config.yaml
encoder_arch: "vit"
model: "masked image model"
dataset: "aerial photos of the United States (SatlasPretrain)"
train_examples: 101725
image_size: 24
crop_scale_min: 0.5
horizontal_flip: true
method: "mae"
mask_ratio: 0.75
loss: "mse"
encoder_norm: "rmsnorm"
encoder_norm_position: "pre"
encoder_activation: "gelu"
encoder_mlp_ratio: 2
encoder_head_dim: 48
encoder_fused_qkv: false
encoder_bias: "none"
encoder_qk_norm: false
encoder_parallel_block: false
encoder_inner_norm: false
encoder_moe: "soft"
encoder_num_experts: 4
encoder_moe_every: 2
encoder_expert_mlp_ratio: 0.5
encoder_slots_per_expert: 1
encoder_shared_expert: false
encoder_patch_size: [2, 2]
encoder_layers: 12
encoder_width: 384
encoder_positions: "learned"
encoder_register_tokens: 2
decoder_width: 128
norm_pix_loss: true
decoder_layers: 4
residual_init: "scaled_by_depth"
optimizer: "nadamw"
lr: 0.0012
beta1: 0.9
beta2: 0.95
eps: 1e-10
grad_clip: 1.0
steps: 6700
batch_size: 256
epochs: 16.9
lr_schedule: "cosine"
final_lr_fraction: 0.01
warmup_steps: 200
weight_decay: 0.1
Rows from block 9 of the encoder of a small masked image model, named by matrix and row number. Rows with one number within an expert belong to one neuron, the router's apart. Each number is 128 + 32 x the weight over its row's rms, rounded and kept within 0 to 255. All counts start at 0. After the name is the row's rms in percent of the matrix's.
Before each expert's rows are labels from the 100 images, of 14848, where the router gives the expert most weight on average: "colour at peak" is the nearest of a few named colours to the mean colour under the peak. Only what is clearly more common there than usual is listed. The data: aerial photos of the United States (SatlasPretrain).
# router: slot weights (encoder.blocks.9.mlp.router.weight, 4x384), inputs 96-191
# up: expert up (encoder.blocks.9.mlp.up, 4x192x384), inputs 96-191
# down: expert down (encoder.blocks.9.mlp.down, 4x384x192, transposed), outputs 96-191

# expert 2
colour at peak: brown
router.2 104 [117 164 146 123 126 113 107 145 176  98 107 103  90 100 155  75 151 164 115 167 151 163 192  89 159 123 141 131 116 139  81  70 202  55 135 141  89 175 142 101 113 139 190  66  86 133 109 170 147 112 139 100  81 158 148  92 118 182 192 160  98 138 116  82 105 172 113 151 153 202 141 127 115 142 144 116 158 194  77 143 140 123 177  81 152 142 128 198 131 163 139 168 129  82 120 124]
up.0 102 [122 135 164 174 138 149 158 157 141  79 191 147 142 156 136  80 120 124 121 177 127 170 198 114 131 100 136 156 108 165  55 133 179 136  96 110 101 118 151  67 192 122 160  83  79  97  81 127 145 119 182 143 141 155 123 141 175  99 140  99 131 118  81 121 117 157 131 126 115 127 144  98 152 119 139  86 178  88 103 159 167 160 151  81 131 144 100  91 150 145 119 146 231  90 133 116]
down.0 091 [154 165  94 140 186  73 119 116  89 199 124  96 149 138  46 171 110 130 156 112 122  89 169 104 147 134  71  78 140  63 219 152 115 165 133 164 170 113  77 165 111 124  93 125 147 201 172 135 146 147  83 125 106  63  92 133 152 110 144 165 148 132 132 146  95 107 118  94 138 124 111 142  85 139 133 164  91 174 147  81 100 100  98 182 130  90 140 154 102 127 170 120 130 175 121 115]
up.1 085 [129 126 114  84 181 112 167 155 151  88 151 114 165 143 107 158 101 152 155  75 131 175 170  99 139 144 170 138  91 150  73 145 179  81 123  90  25 153 141 141 126  49 124 118  86  78 140 138 143 173 116 140 141 156 108 148 118 132 141 104 151 180 133 159 108 133 150 144 130 139 120  84 137 115 176 119 134 105 154 103 140 121 164  70 125 148 117 140 177 143 140 134 101 127  63 154]
down.1 091 [168 165 131 102 149 125 161 148  68 114  92 128 137  81  92 127 137 107 137 111 139  93 168 167  75  97 104  92 131 106 178  80  75  93 142 161 190 118 122 125 105 126 128 114 130 160 161 161 121 150 118 176 104  56 146 149 119 122 164 104 108  93 175 154 157 143  65 108 127 103 122 152  92 129 180  77 142 125  90 160  93 176 141 178 148  84 128 118 163 116 179  48 154 100 166 117]
up.2 110 [ 77 101 120 123  59 110 110  90  23 165 137 117 115 140 134 178 127 155 107 141 128 106  90 140 123 135 116 161 120 115 104 106 156 146 167 139 140 134 118 154 108 170 145 106 131 178 194  54  69 144 120 182 128 118 112 184 106 105 154  64 117 169 203 175 157 146 104 120  93  79 158 180 130 135 100 165  69 154 155 124 101 142  86 109  88  90 153 116 150 134 117 148 130 140 107 148]
down.2 123 [147 130 137 147 173  93 147 121 158 104 168 126 129 127  92 111 108 154 129 118  91 124 161 107  96 105 173 117 104 143 155 104 161 118 109 111  68  91 119  58 107 114 124 127 125  96 129 177 151 113 136 127 171 100 145 121 162 203 142 156 111  82 143  95 140  93 134 201 147 112 140 113 128  66 112 152 114 172  85 121 155 141 155 139 162 195 116 149 149 147 115 131 156 110 113 177]
up.3 101 [141 138 134 193  93 115  96  85 154 128 109 110 194 159 132  92 107  90 132 134 100  94 102  95  95 127 110 130 140  72 180 125 150 177  94  81 134 109 129  78  88 159  86 165 180 148  97  71 110 134 203 136 115  55  66 141 204 133 121  86 170 130  96  77 183 122  89 115 122 112 107  74 115 122 112 121 103 120 143  80 142 121 117 153 104 100 164  93  96 141 115 123 216 126 127 113]
down.3 087 [123  90 120 171 162 128 113 183 141 132 127 155 125 143 142 104 163 114 106 128 148 162 159 121  92 109 153 133 145 143 124 106 128  75 119 108 106 156 156 140 145 164 124  79  45 115 118 151 128 110 106 153  91 146 162 116 209 128  91  97 100  99 182 167 120 172 179 169 175 152 116 233 106 169 108 100 161 152  56 112 102 135  86  77  88 155 140 157  55 127  81 118 128 140 154 170]
up.4 084 [229  32 178 124  82 143 119 150 111 130  88 133 137 130  79 155 112 126 105  88  58  87 163 115 132 158 103 112 139  73 124 159 124 100 176 107 179 123 121 160  81 112 117 127 203 149 120 119 100  89 158 156 147  74 144 114 138 109  71 123 173 143 127 161 148 124 114 143 141 116 110 118 138  95 142 117 126 139 115 146 159 162 145 138 139  93 130 124 144 124 143 113 128 105 163 174]
down.4 084 [160 160 149 123  87 152 117 106 148 113 121 130 114  84 130 136 181 140  84 153 126 105 128 114 155 175 114 130 148 145 110 106 145 108 116 189 145 131 105 144  53 144  99 151 137  71 116  97 162 114 173 116 169 133 188 110  96 113 109  95  95 112 134 173 132 122 111 123 144 128 123 135  95  94 115 104 113 109  45 159 158  92 113 104 110 123 171 150 104  83 141 103 122 115 184 135]
up.5 100 [151 110 152 109 110 172 106 160 113 102 113 121  87 133 157 105 118 184  91 114 101 140 125 121  91  38 168 137 171 169 128 101  97 129 104 111 114 153 119 135 121 154 119 122 107 110 123  39 103 120 166 141 103 125 140  67 114  80 103 151 126 158 112 111 145 138  73 155 125 122 131 190 168 151  92 175 119 169 107 163 102  65  97 125 130 114 133 175  74 138 150 111 125 126 123 124]
down.5 101 [146 188 161 149 142 147  54  25 117 157 135 135 162 141 122 124  88 171 206 114 102 128 127 114 176 160 103  84  81  87 122 132 105 129 206 137 117  98  88 129  94 119 111 152 194 106 119 188 141 105 127  94 118 131 152 160 119 163 139  84 106 117 146 122 157 133 171 135  95 139 132 136 103  58 129  86 123  96 114 152 106 101 169 149 133 121 127 102 160 120 150 151  99 148 113 137]
up.6 105 [ 92 155 144 118 138 134  98 112 125 134  88 117 102 123 134 152 200 100  95 167 170  74 135 131 140 126 125 105 155 134 223  79 118 138 159 132 148 103 148 127  85 169 147 121  81 123 180 119 135 161  97 154  94 124  85 111 111 173  98 164 117 104 107 141 143 112 105 132 104 123  76 183  92 128  98 177 134 134 145 153  75  95 118 135 153 108 174 127 123  80 162 150 156 159 122 116]
down.6 118 [130  73 135  87  87 154 171  98  84  90 166 119 158 103 144  73 113 154 104  68  51 113 114 108 131 154 125 188 102 122  93 160 162 104 130 159  87 106 127 110 157  89 146  79 124 115 105 152 121 117 104 121 102 132 133 171 169 167  95  69  80 184 149  96 157 180 111 136 127  92 108 109 130  87 140 149 163 123  62 137 131  73 165 150 126 119 158 137 196 133 139 110 181 161 123 159]
up.7 118 [ 76 141 119 148  95  83 115 152 156 144 140 113 104 131  70  60  97 146 147 118  76 205 157 142  88 194 140 176  97 109 133  94 159  86 121 113 129 148  58 143  92  93 145  69 133 163 120 180  74  75  84 116 159 126 171 124 203 202 198 120 104  74 111 141 126 113 184 172 162 133 103  92 108 120 146 123 148 177 200  43 120 139 161 108 111 109 126 112 135 125 125 109  67 155 111 117]
down.7 122 [ 87  58 101 140 156 191 153 208 107 193  95 122 128 103 116 148 147 115  77 120 122  67 129 163  82  61  21 167 101 102 154 128 157 123  96 118 146  91 157  94 139 124 107 138  92 116 140 146 154 119 168 117 185  56 176 156 203  91 112  93 110 117 118 117 143  52 123 110 113 116 186 146 119 133 136 139 197  96 106 140 104 115 111 116  86 150 134 161 128 108  41 159 135 105 138 225]

# expert 0
colour at peak: grey
router.0 095 [165  55  62  65 106 119 125 178  86 177 130 101 139 103  93 164 125 124 148 109 155 157  48 187  94 193 137 147 159 124 133 114  47 109 138  97 152 109  64 125 212 132 137 200 126  98 142  86 155  97 144 172 102 149  97 163 183  88 153 141 121 134 147 147 115 136  90  69 114 137  54  52 151 152 106 111  93  96 186  90 120  79 155 184 119 140 141  91 116 118 136  97  77 148 108 138]
up.0 099 [ 88  99 104 138 192  67 153 125 113 135 127  98 103 110  49  65 154  96  85 153 116  84 128 148 125 116 142 169 176  72 122 146 130 175 116  91 215 125 149 133 131 161 117 108  66 159 114 132 142  88 133 218 102 132  94 153 151 120 183 123 146  99  85 123 153 118 128 109 104  74 101 101 175 158 143 106 146 168 138 124 147 170 150 139 150 125 136 128 113 116  96 146  95  89 131 154]
down.0 106 [147 189  76  90 136 161  89 118 106 122 145 148 107 132 168 154 155 123 104 154 158 128 213 108 170 161  95  85  97  95 141 133 134 128 176 150 125  90 101 176 121  98 128 136 127 106 127  37 116 170 148  89 106 162  89 126  96 141 133 142 123 114 139 112 148  99  61 112 170 100 145 211  63 172 106 108 159 152  97  87 123 102  86 114 112 123 101 113 109  95 190 133 119 125  76 133]
up.1 096 [131 183 118 146  97  91  26 109 130 180  65 136 141 121  36 151 133 135 101  90  50 104 137 205 105 164  88 127 206 151 149 117 123 188 176 159 176 103  91 165 131 141 107 134 112 153 141 107 120 116 107 101 137 146  65 115 103 127 157 128 151 132 125 101 126 150 159 176  94 114 152  87  72  81  78 123 108 157 114 113 132 101 153 169 117  62 173 157 159 122 135 179 107 163 101 117]
down.1 082 [180 144 130 168 126 150  86 163 114 150 108 115 120  87 158 168 164 131 146  84 131  82 111  96 139 182 127 116 158 141 162 131 122 109 107  65 163  91 168 180 161 159 130 171 107 104  87  81 147 129 135 129 115 140 111 116 117 125 118  93 118 104  90 118 116 117 134 102 163 110 109  98 113 140  51 154 125 132 155 139 116  82 115 152 110  93  89 123 175 126  97  72  94 154 154 138]
up.2 082 [ 79 159 104 146 131 139  75  87 138  85 198 127 132 143 111 115 144  41 146 112 120 121  96 102  89 129 110  82 148  82 174 143 167 169 128 125 154 112 135 126 141 184  87 118 136 161 140 129 131 139  95 158 136  86 116 184 122 170 170 121 205  93 127 123 177 110 188 129 130 116 152 104 138 114 164 102 138 156 148 130  89 120 101 124  89 120 114 121 177 116 115 241 171 165 167 108]
down.2 086 [129  79 147 134  69 147 172 149 140 147 108 119  99 123 157 116 166 155  64 138 165  95 185 139 122 133 145 140  50 152 156  88  71 130 125 155  87  86 133 218 154 145 131 104 115  53 144  90  97  87 166 101  34 162 108 115 160 150 136 149 112  80 120  99 113 180  93  66 149 183 102 184 126 192 136  96 127  90 135 105  89 104 133 114 171 105 131 167 139 147 102  84 109 120 154 142]
up.3 091 [178 145 169 115  94 102  75 110 114 170 115 132 137 133 117 127  91 191  70 156 104  76 128 123 225 108  85  85 182 116 131 116 140  88 147 145 151 142 167 189 120 131 145 117 134 159 108  87 125 153  87  94 137 113 136  90  81 107 115 140 120 179  98 109 100 153  78 145  65 123 127 100  94 105 107 124 146 126 114  68 131 182 115  94 133  78 143 172 185 101 139 117 109  99 121  96]
down.3 086 [140 104 123 123 104 167  94 125 132  90 161 142 140 100 111 147 116 137 104 151 193 115 159 112 143 124 136  77 171 134 159  95 164 118 116 161 143  93 137 186 144 166 113 166 116 112  91 143 112 134 129 134  99 110 146 114 145 133 123 148 113 129 139  95 132 153  79  68 136 112 107 111 118 145  86 101 153  95 123  88  79 138 149 121 140 171 122 197 135 122 128  81 137  88 127 154]
up.4 084 [193 133 100  78  90 152  90 140 113 118  70 119 152 130 151 133 137  66 146 124  86 120 103 150 101 132 156 144 167 140 132 163 113 148 149 150  86 108 152 169 143 120 107 126 132  95 164 140 112 106 169 126 142 172  94 121 117  91 114 137 156 129 131 152 128  94 137 112 118  87  84 151 128  99 137 112 131 180 136 102 102 137 167  90  87 163 158  73 137  96 114  48  51 133  93 141]
down.4 089 [137 108 143 114 108 149 136 121 106 112 128 118 155  65 104 149 179 125 122 163 138 104 153 127 130 134 130 163 127 113 105 186 113 129 127 181 112 142 167 182 127 119  99 140 124 105 158 168 146  96 135 167  98 136 140 138 124 154 128 141 151 116 142 156 138  96 178  82 153 109  91 115  91 123 169 130  58 111 139  64 105 131 102 129 106 166 169 132 172  87 118  82 107 152 144 162]
up.5 094 [154  92  96  73 108  83 128 158  67 145  76 123  71  91  82 138 115 151 106 140  77  94  92 166 132 142 124 157 157 112 104 138 141 116 181 151 128 122 153  84 194 114 143 134 107 144 128 101 125 155 116  92 120 156 113 178 131  23 153  88 162 162 141 113 120 144 100  84 128 130  97  90 132  79  97 164  93 144 120 114 116  79 146 110 136 100 111 134 236  88 145 122  88 120 149 119]
down.5 086 [ 99 202 137 118 117 101  99 119 140 144  95 141 138 211 155  92  86  97 112 161 119 123 172  99 144 118 160 133  88 154 114 122 154  74 136 126 136  95  72 111 119 146 152 113 151 121 113 149 140 106  92 136 147 120 158  91 119 149 112 158  85 120 123 138 137 139 102 131 112 139 176 159 122 104 136 112 134 102 104 132  94 190  98 165 109 133 135  95 123 159 172 130 141 119 138 106]
up.6 086 [157 141 173 143 109 148 113  90 163 155 189 111 167 162  67  80 155  65  80 155 164 117 125 126 182 101  66 106 129 113  77 113 148 175 156 109 134 140 101 155 124 199 141  91 180 166 101 104 105 155 125 117 129  74 152 132 123 106 183  95 156 155  87  88 181 122  70 158 104 122 140 133  36 169 118  78  64 125 115 126  94 177 103 136 130  93 151  88 152 116 163 165 146 144 124  89]
down.6 087 [142 127 144 163 152 138 108 136 136 134 106 105 125  99  79 158 119 120 154 101 155 148  83 105 111 155  92 136 177 179 130 120 126 117 125 151 140 106 144 148 163 193 133 108 147  96  70 131 140 149 148 118  83 144 138 119 142 112 143 135 107 144 133 159 150 131 121 114 129 124 140  88 121 139 108  81 124  73 168  89  90 112  96 113 125 128 122 100  90 140 159 125 145 121 122 125]
up.7 083 [119  99  77 116  61  70  52 131 132 148 152 120  97 130 153 169 183 155 107 142 110 127 158  93 135 161 143  89 195 166 112  95 149  71 128 137 123 115  97 114 156  96 132 102 123 125 102 185 102 163 148 110 140 170 103 106 166 104 181 175 125  85 145 104 183 104 157  70 182 126 146 185 152 105 108 168 158 152 127 108 160 130  74 113 155 118 140 123  81 116 146 116 106  86 111 157]
down.7 084 [137 158 137 123 130 113 132 139 149 124 143 129 160 127 105 170 150 136 132 100 151  72 139 120 202 110 149 152 134 103 136 161 120 110 157  76 137 109 135 109 139  82 146 193 109  84 119 112 146 139 185 141 111 103 130 154 128 158 101 130 132 135 110  93 133 147 165  94 132 115 122  74  88 131 119 157 130 142  83 155 119 146 133 126 182 158 133 115 167 135 103 137 125 126 133 137]

# expert 3
colour at peak: pink
router.3 096 [131 112 136 149  76 120 167 180 141 116 118 105 136 159  77  23 124 104 107 132 113 131 239 137 132  91  96 120 157  96 154 107 181  48 126  77 126 170 125 103  63 103 130  61  77 181  92 155  79 104 112 114 121  82 123  80 152 190 160 167 174 103 158 140 181 104 129 145 128 127  88 180 132 104 118 153 193 115  89 113 134 141 139 135 169 100 151  83 128 109 112  66 127  86 170 127]
up.0 111 [163 164 162 126 185 104 112 152 157 125  89 124 155 165 172 155 111  84 128 157 146  46 162 126 139  80 134  72 139 115 103 166 119 157 170 117  96 157 148 111  83 114  77 131 113 123 101  60 145 136 127 124 136 129 120 124  78 111  82 107 167 145 124 167 107 110  98 124 146 133 136 195 133 154 103 164  77 131 140 156 123 108 142  68 184 127 116 141 112 115 206 107  53  90 106  79]
down.0 111 [100 153 129 128  95 102 147 109  93 122 100 123 116 104 125  71 143 144 123 112 106 181 148 112 145 121 121 113  49 120 132 161 142 124 158 113 139  91  92 156 107 112 139  79 108 160 134 145  81 108 130 153 116 149  92 100 139 168  83 170 117  74 125 144 114 150 103 165  58 125  93  93  98 137 145  80 140 167  66 149 156 145 131  82 163 115 144 127 146 134 149 148 192 123 169 150]
up.1 095 [167 135 158  92 183  99 135 149  91 130  76 112 129 113  66  80 111 108  83  83  91  58 139  73 149  99 143 162 136 137  67 192 101 156 123 104 172 116 202 143 179 131  74 102 129 109  80  92 160 116 157 175 109 127 130 136 156  89  80  90 196 156 127 107 103 102  85 172  95 129 154 113 154 136 143 119 113 121 102 143 130 187 138 113 117  71 115  72 151 125 188 115 113  84 169 129]
down.1 081 [123 119 149 102 177  98 136 135 134  80  68 108  70 115  97 104 159 107 109 179  85 124  96 146 132 143 149 163 145 147 105 122 152 129 122 101 138 132 148 107 164 119 159  76 100 145  92 121 148  58 120 174  83 156 132  86  86 111 174 112 172  93  69 164  66  91 143  61 151 117 160 109 153 119 120 113 135 144 192 115 111 187 150  50 109 141 122 126 145 125 174 142 118 101  95 131]
up.2 098 [ 81 151 146 157 171 171  82 167 175 118 196 132  73 162 126 137  97 110  83  85 124 140 111 152 107 143 147 101 112 164 165 110 142  79 111 118 190  98 166 185 119 183 130 157 115 105 196 169 150 123 133 104 152 171 156 122 124 116 135 157 154 127 161 101 130 141 138  88 122 151 152 143 104  97 132 149 128 137 147 176 112 129  82 162 100  74 106  97 157  80  79 198 152 135 174 104]
down.2 102 [ 88  88 113 119 130 181 128  71  67 117 131 156 186  79 108 124 146 142 129 149 135  98  70  95  93 145 123 160 139  89 109 128 143 194  83 163 130  78 121  92 129 154 136 103 191 111 141 129 127 158 102 182 145 140  38 190 142 133 112 146 133 104 100 109 121  73 123 126 140  62 153 137 126 173 170 190 156 105 132 110 116 141 155 126 100 157 113 142 176  73 105 144 128 144 110 110]
up.3 083 [ 97 121 184 150 161  90 110 116 144 153 160 146 151 131 121  90 112  69 102 109  81  94 103  81 177 134 105 133 112 184 105 128 168 167 118 163 172 144 108 150 112 146 127  67  92 106  86 147 146 151 117 151 150 159 121 130 142 129 134  57 194 219 133 126  95 132 129 118 141 154 160 135 106 146 109 127 117 113 123 173 101 164 146  84 125  79 116 130  98 103 173 125 139 168  77  71]
down.3 084 [ 97 121 116 135 171 137 118 129 161  99 123 177 122 126 166 126 188 134 187 139 113  93 119 121 124 111 148 119 116  99  59 101 160  89 166 122 139 122  91 133 103 109 166 123  61 154  59 128 144 110 101 164 116 114 127 138 126 137 177 185 167 142  90 141 141  94 107  96 112 114 175 127 119 152 119  96 198 114 126 116 148 139  81 124 155 118 119 121 148 135 126 142 104  93 103 114]
up.4 100 [ 61 135 198 163 117 136 169 167 175 163  93 113 113 149 148 111 168  52 139 160 131 127 129 157 141 110 125 136  75 125 118 141 172 129 126 133 136 156 112 188  56 146 175 127 123 141 139 122 112  89 118  93 194 115 121 110 146 138  98  79 207 108 154 166 117 115 193  69 166 126 134 155 155 118 118 147  97 101 128 141 141 153 151 147  82 136 131 104 160 165 119 144  99 129 177  85]
down.4 100 [132 136 151  95 124 145 126  99 119 175 118 152 144 137 119 110 188 162 117 151  98  79 132 130 172 118 155 194 154 183 115 138 104  97 123 122  78 138 132 115 133 132 166 168  35 101  73 133 143 103 168 175  87 136 109 127 172 158 182  75 105 122 169 132  97 154 148 126 179 141 146 159 141 155 118 146 158 127 124 112 126 119 146 107 187 158  84  79 145 140 122 141 125 137 172 147]
up.5 118 [114 185 100 145 110 116 182 129 159  61 142 145 117 167 133  73  92 209 113 172 114 128 141  34 166 123 139 129  80 132 140 134  99  64 112 104  87 143 134 106  73  89 108  90 135 116 144 164 129 111 111 106 100 153 202  99 146 183 109 135  87 131  71  79 122 134 111 120 123 117 148 130  70 114 118  82 160  99 119  87 133  96 153 130 129 126 116 150 107 121 114 101 128 137 125 138]
down.5 116 [108  47 149 131 133 123 135 181 160 115 121 148 146 129  70 154  70 126  88 156 208  58 155 140 113 141  88 150 110  95  81 112 146 147 103 143 155 204  95 115 115 164 126  67 140 103  60 157 123 116  87 131 149 149 176  74 145 123 180 139 130  71  97 131 120  63  98 112 151 116  98 152 157 127 112 100 217 139 146 127 161 119 114 111 129 133 129 137  69 104 139 101 110  42 153 163]
up.6 097 [104 144 126  60 194 188 145 102 113 104  88  98 140 101 153 173 139 182 108 104  72 115 113 131 169 138 132 101  86 166 166 132  76 140 144 162  91  77 127  91 156  97  81 150 134 128 126 116 175 177 153 152 108 173  87 168  65 197  62 115 128 171  80 144  67 147  82 139  75 176 146 118  85 133 122  65 140 124 102 129 108  61 179 118 130 141 167 214 124  95 154 141 113 106  62 140]
down.6 089 [190 122 157 118 143 106 158  95 132 144 104 165 102 129 154 124 130 136 129 195 131 111 133  71 158 109 143 101 137 121  97 150 132 115 140 119  77 110 198 130 108  88 172 111  68  92 136 127 132  55 140 100 167 126 127 125 145 168 175 148 148 159 177 102 142 114 151 112 138 135 159 130 120 117 172 114 138 170  47 163 151 134 115  69  78 144 175 137 156 133 153 119 198 149 171 126]
up.7 093 [194  87  75 110 106  69  85 125 106 167  54 133 166 108 126 125 106 128 118 130  72  53 152 134 110 105 100 150 204 114 116 154 114 158 183 111 113 121 181 109  89 121 193 155 153 140 172  87 136  71 193 124 152 124 111 142 127  61 158  51 146 160 157 152 172  96  88 147  86 127 170  92  86  96 129 105 137 136 122  97 136 146 129 154  54  88 148  73 122 140 131 105  98 103 129 179]
down.7 098 [ 81 134 134 130  87 147  66 163 143 115 141 152  50 115 127  99 150 119 163 146  81 185 113 128 155 134 124 141 116 119 144 119 140  76  95  95 167 142 108 152 110 136  76 146 112 108 184 152  87  83  80 155 145  85  92 121 170 177 118 164 151 134 111 149 122 206 163 145 146  99 117 112 123 166  77 103 109 128 112 159 123 119  97 141 190 121 113 156 150 130 111 159  95 170 191 109]

# expert 1
colour at peak: black
router.1 105 [139 128 164 146  48 143 138  89 118 164 134 148 190 150  78 159 117  93 117 160 117  86  75 126 170 128  97 113 122 150 132  98 130 181 128 155 152  84 126 117 160 140 139 124 209 165  89 147  69 155 132 148 168  87 143 199 142  66 118  99 119 193 123 108 129 136 130 146  65 138 166 125  93 123 139 144  49  52 108 145 112 175 119 110  66 145 134  84 126 145 160 127 181 136 159 128]
up.0 110 [109 138 102  88 118 163 125 124 122 139  94 131 131  90 107 167 168 126 144 104  57  78 189 107 148 100 156 179 156 157 137  90 130  93 132 167 101 117 109 118 135  72 102  67 111 127 116 136 114 187  43 199  61  82  59 172 116 133 124 165 120 171 132  77  65 124 129 193  97 160 131  91  94  84 137 131 117 168  97 106 127  87 131 121 146  91 127 199 167 107 144  76 139 126 122  80]
down.0 113 [100 105 105 114  97  84 150 178  88 122 147 140  77 109 131  69 133 143 132 173 176 147 113 160 152 124 111 117 123  88 175 172 142 157 166 102 111 155 153 108 122 169 154 137 101 127 107 108 159 105 198  96 159 120 135  79 146 121 189  68 100  48 152 211 136 123  73  55 136 163  76 152 190 144 124 143 111 144 175 158 101 126 119 100 141 156 126  67  63 134 122 140 141  96 171 177]
up.1 087 [156 146 122 143 127  85 116 117  93 110  67 123 150 123 126 100 178 116 103 117 101  50 115 116 194  94 131 127 114  81 108 124 138 143 159 163  93 147 134  91 126 110 136  86 167 150  94 165 133 154  72 188 132 137  89 172 146 139  70  63 170 176 146 141 146  95 118 166  97 152 139 106 168 110 119 131 120 116  95 132 140 166 192  39 146 130 148 149 111 124 192 113 127  87 127 126]
down.1 084 [115 152 146 140 162 145  83  79 158 109  85 156 100 126 159 165 168 102 152 131 119 112 128 127 156 129  95 141 137 129  91  91 174 152 124 118 160  83 126 132 114 123 151 171 140 160 116 126 151 151 107 163 144 129 154 187  89 143  84 121 180 102 119 145 133 149 108 152 163 137 136 140 146 111 111  77 162  90 202 102 132  89 164  90 108 139 109 148 130 142 144 133 146 142 121 120]
up.2 100 [149 126 136 107 118 176 120 126 121 160 110 158 124 122 160 105 134 136  66 120 103  84 188 119 164 162  90  78 115 124 177 141 111  66 152 145 100 163 117 138  40 106  85  49 146 134 129  95 131 134  89 106  78  75 125 111 129 178  52 114 176 111 132 130 155  88 116 176  91 131  83 101 108 100 111  96  93 109  93 118 160 140 117 111 127  26 143 117  84 156 191  58  83 128 158 133]
down.2 091 [108 183 129 128 138 223 124 128 114 148 146 115 153 120 112 160 154 117 165 145  57 119 129 116 135 134 117 154 166 179 117  79 116 100 120 132 131  90 122 155  81 119 149  82 101  93 113 113 129 159  54 100 124 149  95 126 138 140 114 136 169 138 102 119 152 103 101 152 141 132 127 150 145 144  98  76 164 137 136  63 154 148 147 126 149 130 134 115 145 123 188 129 142 111 106  99]
up.3 098 [139  96  92  79 111 189 117 108 118 115 162 117 129 153 125 184  93  92 170 167 123  90 127 144 140 102 102 125 101 144 135 183  95 184 115 164 152 135 157 181 120 130  76 134 173  94 146  93 144  98 189 132 151 109 165 180 123  93 117 129 181 107 154 130 159 102 106 131 127  80 135 160 116  96 150 137  72  96 142 106 153 163 103 126  96  74 143 100 120 191 178 103  91 123 195  90]
down.3 096 [105 143 123 103 165 119 122  98 152  78  81  92 105 143 192 136 149 144 111 174 144 122 146  77 190 117 156  88 132 151 106  56 121 132 108 157 105 102 158  56 113 142 150 180 150 128  79 135 184 172 129  93 157 119 102 157 161 169 126 133 119 133 105  54 133 141  89 139 111 144  87 132 104 182 126 116 123 115  97 156 148 132  94 113 170 129 122 138 128 114 124 150 145  78 152 118]
up.4 107 [189 105 165 137 140 116 137  45 140 131 100  82 139 132 109  92  79 126 117 156 100 119 128 137 120 107 108 106  69 116 118 166 118 165  93 147 189 112 134 150 162 121  71  69 130 109  94 148 127 120 190 163 134  95 146  93 160 119 141 108 139 142 126  79 176  81  96 157 119 105 156 145 191 132 127 134 170 162  89 177  86 151 156  52 152 105 178 133 100  62 146  75 103 121 124 128]
down.4 115 [179 112 119 134 115 117 122 154  61  99 152 112 146 101 155 129  86 124 126  93  71 111 115  58 112 152 114 125 106 120  72 123 144 113 147 140 165 107 181  89 160 128 129 137 187 139  95 124  72 134 170  87 144  90 130 171  41 126 104 105 178 227 121 146 102 133 101 162 103 143 174 127 137 175 168 166 108 120 167 171  98 135 133 125 135 126 170 107 112  87  80 152 166 153 117 160]
up.5 088 [127 124 142 147 134 176  94 138 165 160  64 147 147 139 210 102 144 117 166 180 130 128 225  85 192  69  97 134 133 176 103 135 165  91 122 130 112 136 114 121  85 112 104 106 110 140  92  88  90 150  68  80 127  78 143 145 145 116 121  97 144 107 110 102 125 143 134  97 226 142 169 128 168 144  90 149 127 124 107 127 134  90 137 107 132 166 129 178 152 132 185 134 102 164 136  68]
down.5 087 [156 103 164 173 120 128 137 134 107  87 118 128  78 182 141 123  74 124  97 131  86 104  91 206 160 180 134 143 177 127 119 117 150 156 173  82 104  85 118 115 134 194 126 142 201 143 107 158 143 144 149 127 123 139  86 134 125 153 165 144 105 104  87 145  73 172  66 158  53 120 109 171 182 133 173  88 157 114 122 166 127 171 160  89 138 102  83 112 149 142 139 131 127 119  55 197]
up.6 076 [136 112 121 167 153 104 143  92 143 142 146 111 119 149  87 128 149 203  68 113  96  96 113  76 225 159 157 118 192 127 129 115 112 115 147 117 116 134 112 107 139 172 103 132  94 106 142 171 134 143 117 213 146 187 139 115 112 139 103  80 138 114 108 110 159 164 142  86 147 161 183 162 133 150 117  92 139 123 125 117 150  69 164 175 123 138 131 139  78 111 136 178 160  91 142 171]
down.6 077 [ 91 101 140  96 168 181 147 146 123 156 190 131 139 137 118 151 160 136 152 137  90 142 112 138 125 138 137 139 133  98 176 113 144 129  87  77 200  89  99 105 164 142 110 145 122 100 112 103 155 131 175  99 112 142 136 168 111 138 148 159 175 116 151 165 136 152 133 123 115 103 194 125 130 104 162  79 152  96 124 103 128 144 131  96  95  85 115 123 161 124 154 115 160 149 169 144]
up.7 082 [190 180 126  79 110 125 130 131 127 140  79 116 140 101 168 102  97 158  95 129 112 109 145  97 165 108 158 155 194 134 153 124 130 109 133  85  70 157 181 110 108  64  90 129 171 132 163 211 146 194 141  97 101 143 133  96 173 133 111 139  65 135 153 137 175 119 110  96 137  82 124  91 125 129 117 122 152  44 132  80 132 108 164 114 142 135 159 160  78  90 126  53  84  94 127 189]
down.7 087 [147 176 150  91 169 162 127 149 137  86 156 124 172 112 125 131 138 116 159 160 125 112 107 105 109 157 121 114 135 118 116  98 131 132 127 169 133 180 130 140 134  95 203  91 114 114 123 145 134 180 141  88 145 143 164 104 160 118 116  52 106 170 127 131 137 133 117 153 150  97 166  99 128 137  92 101 163 144 152 112 121  99 138  96 140 135 134 125 142 105 140 105 109 165  94 112]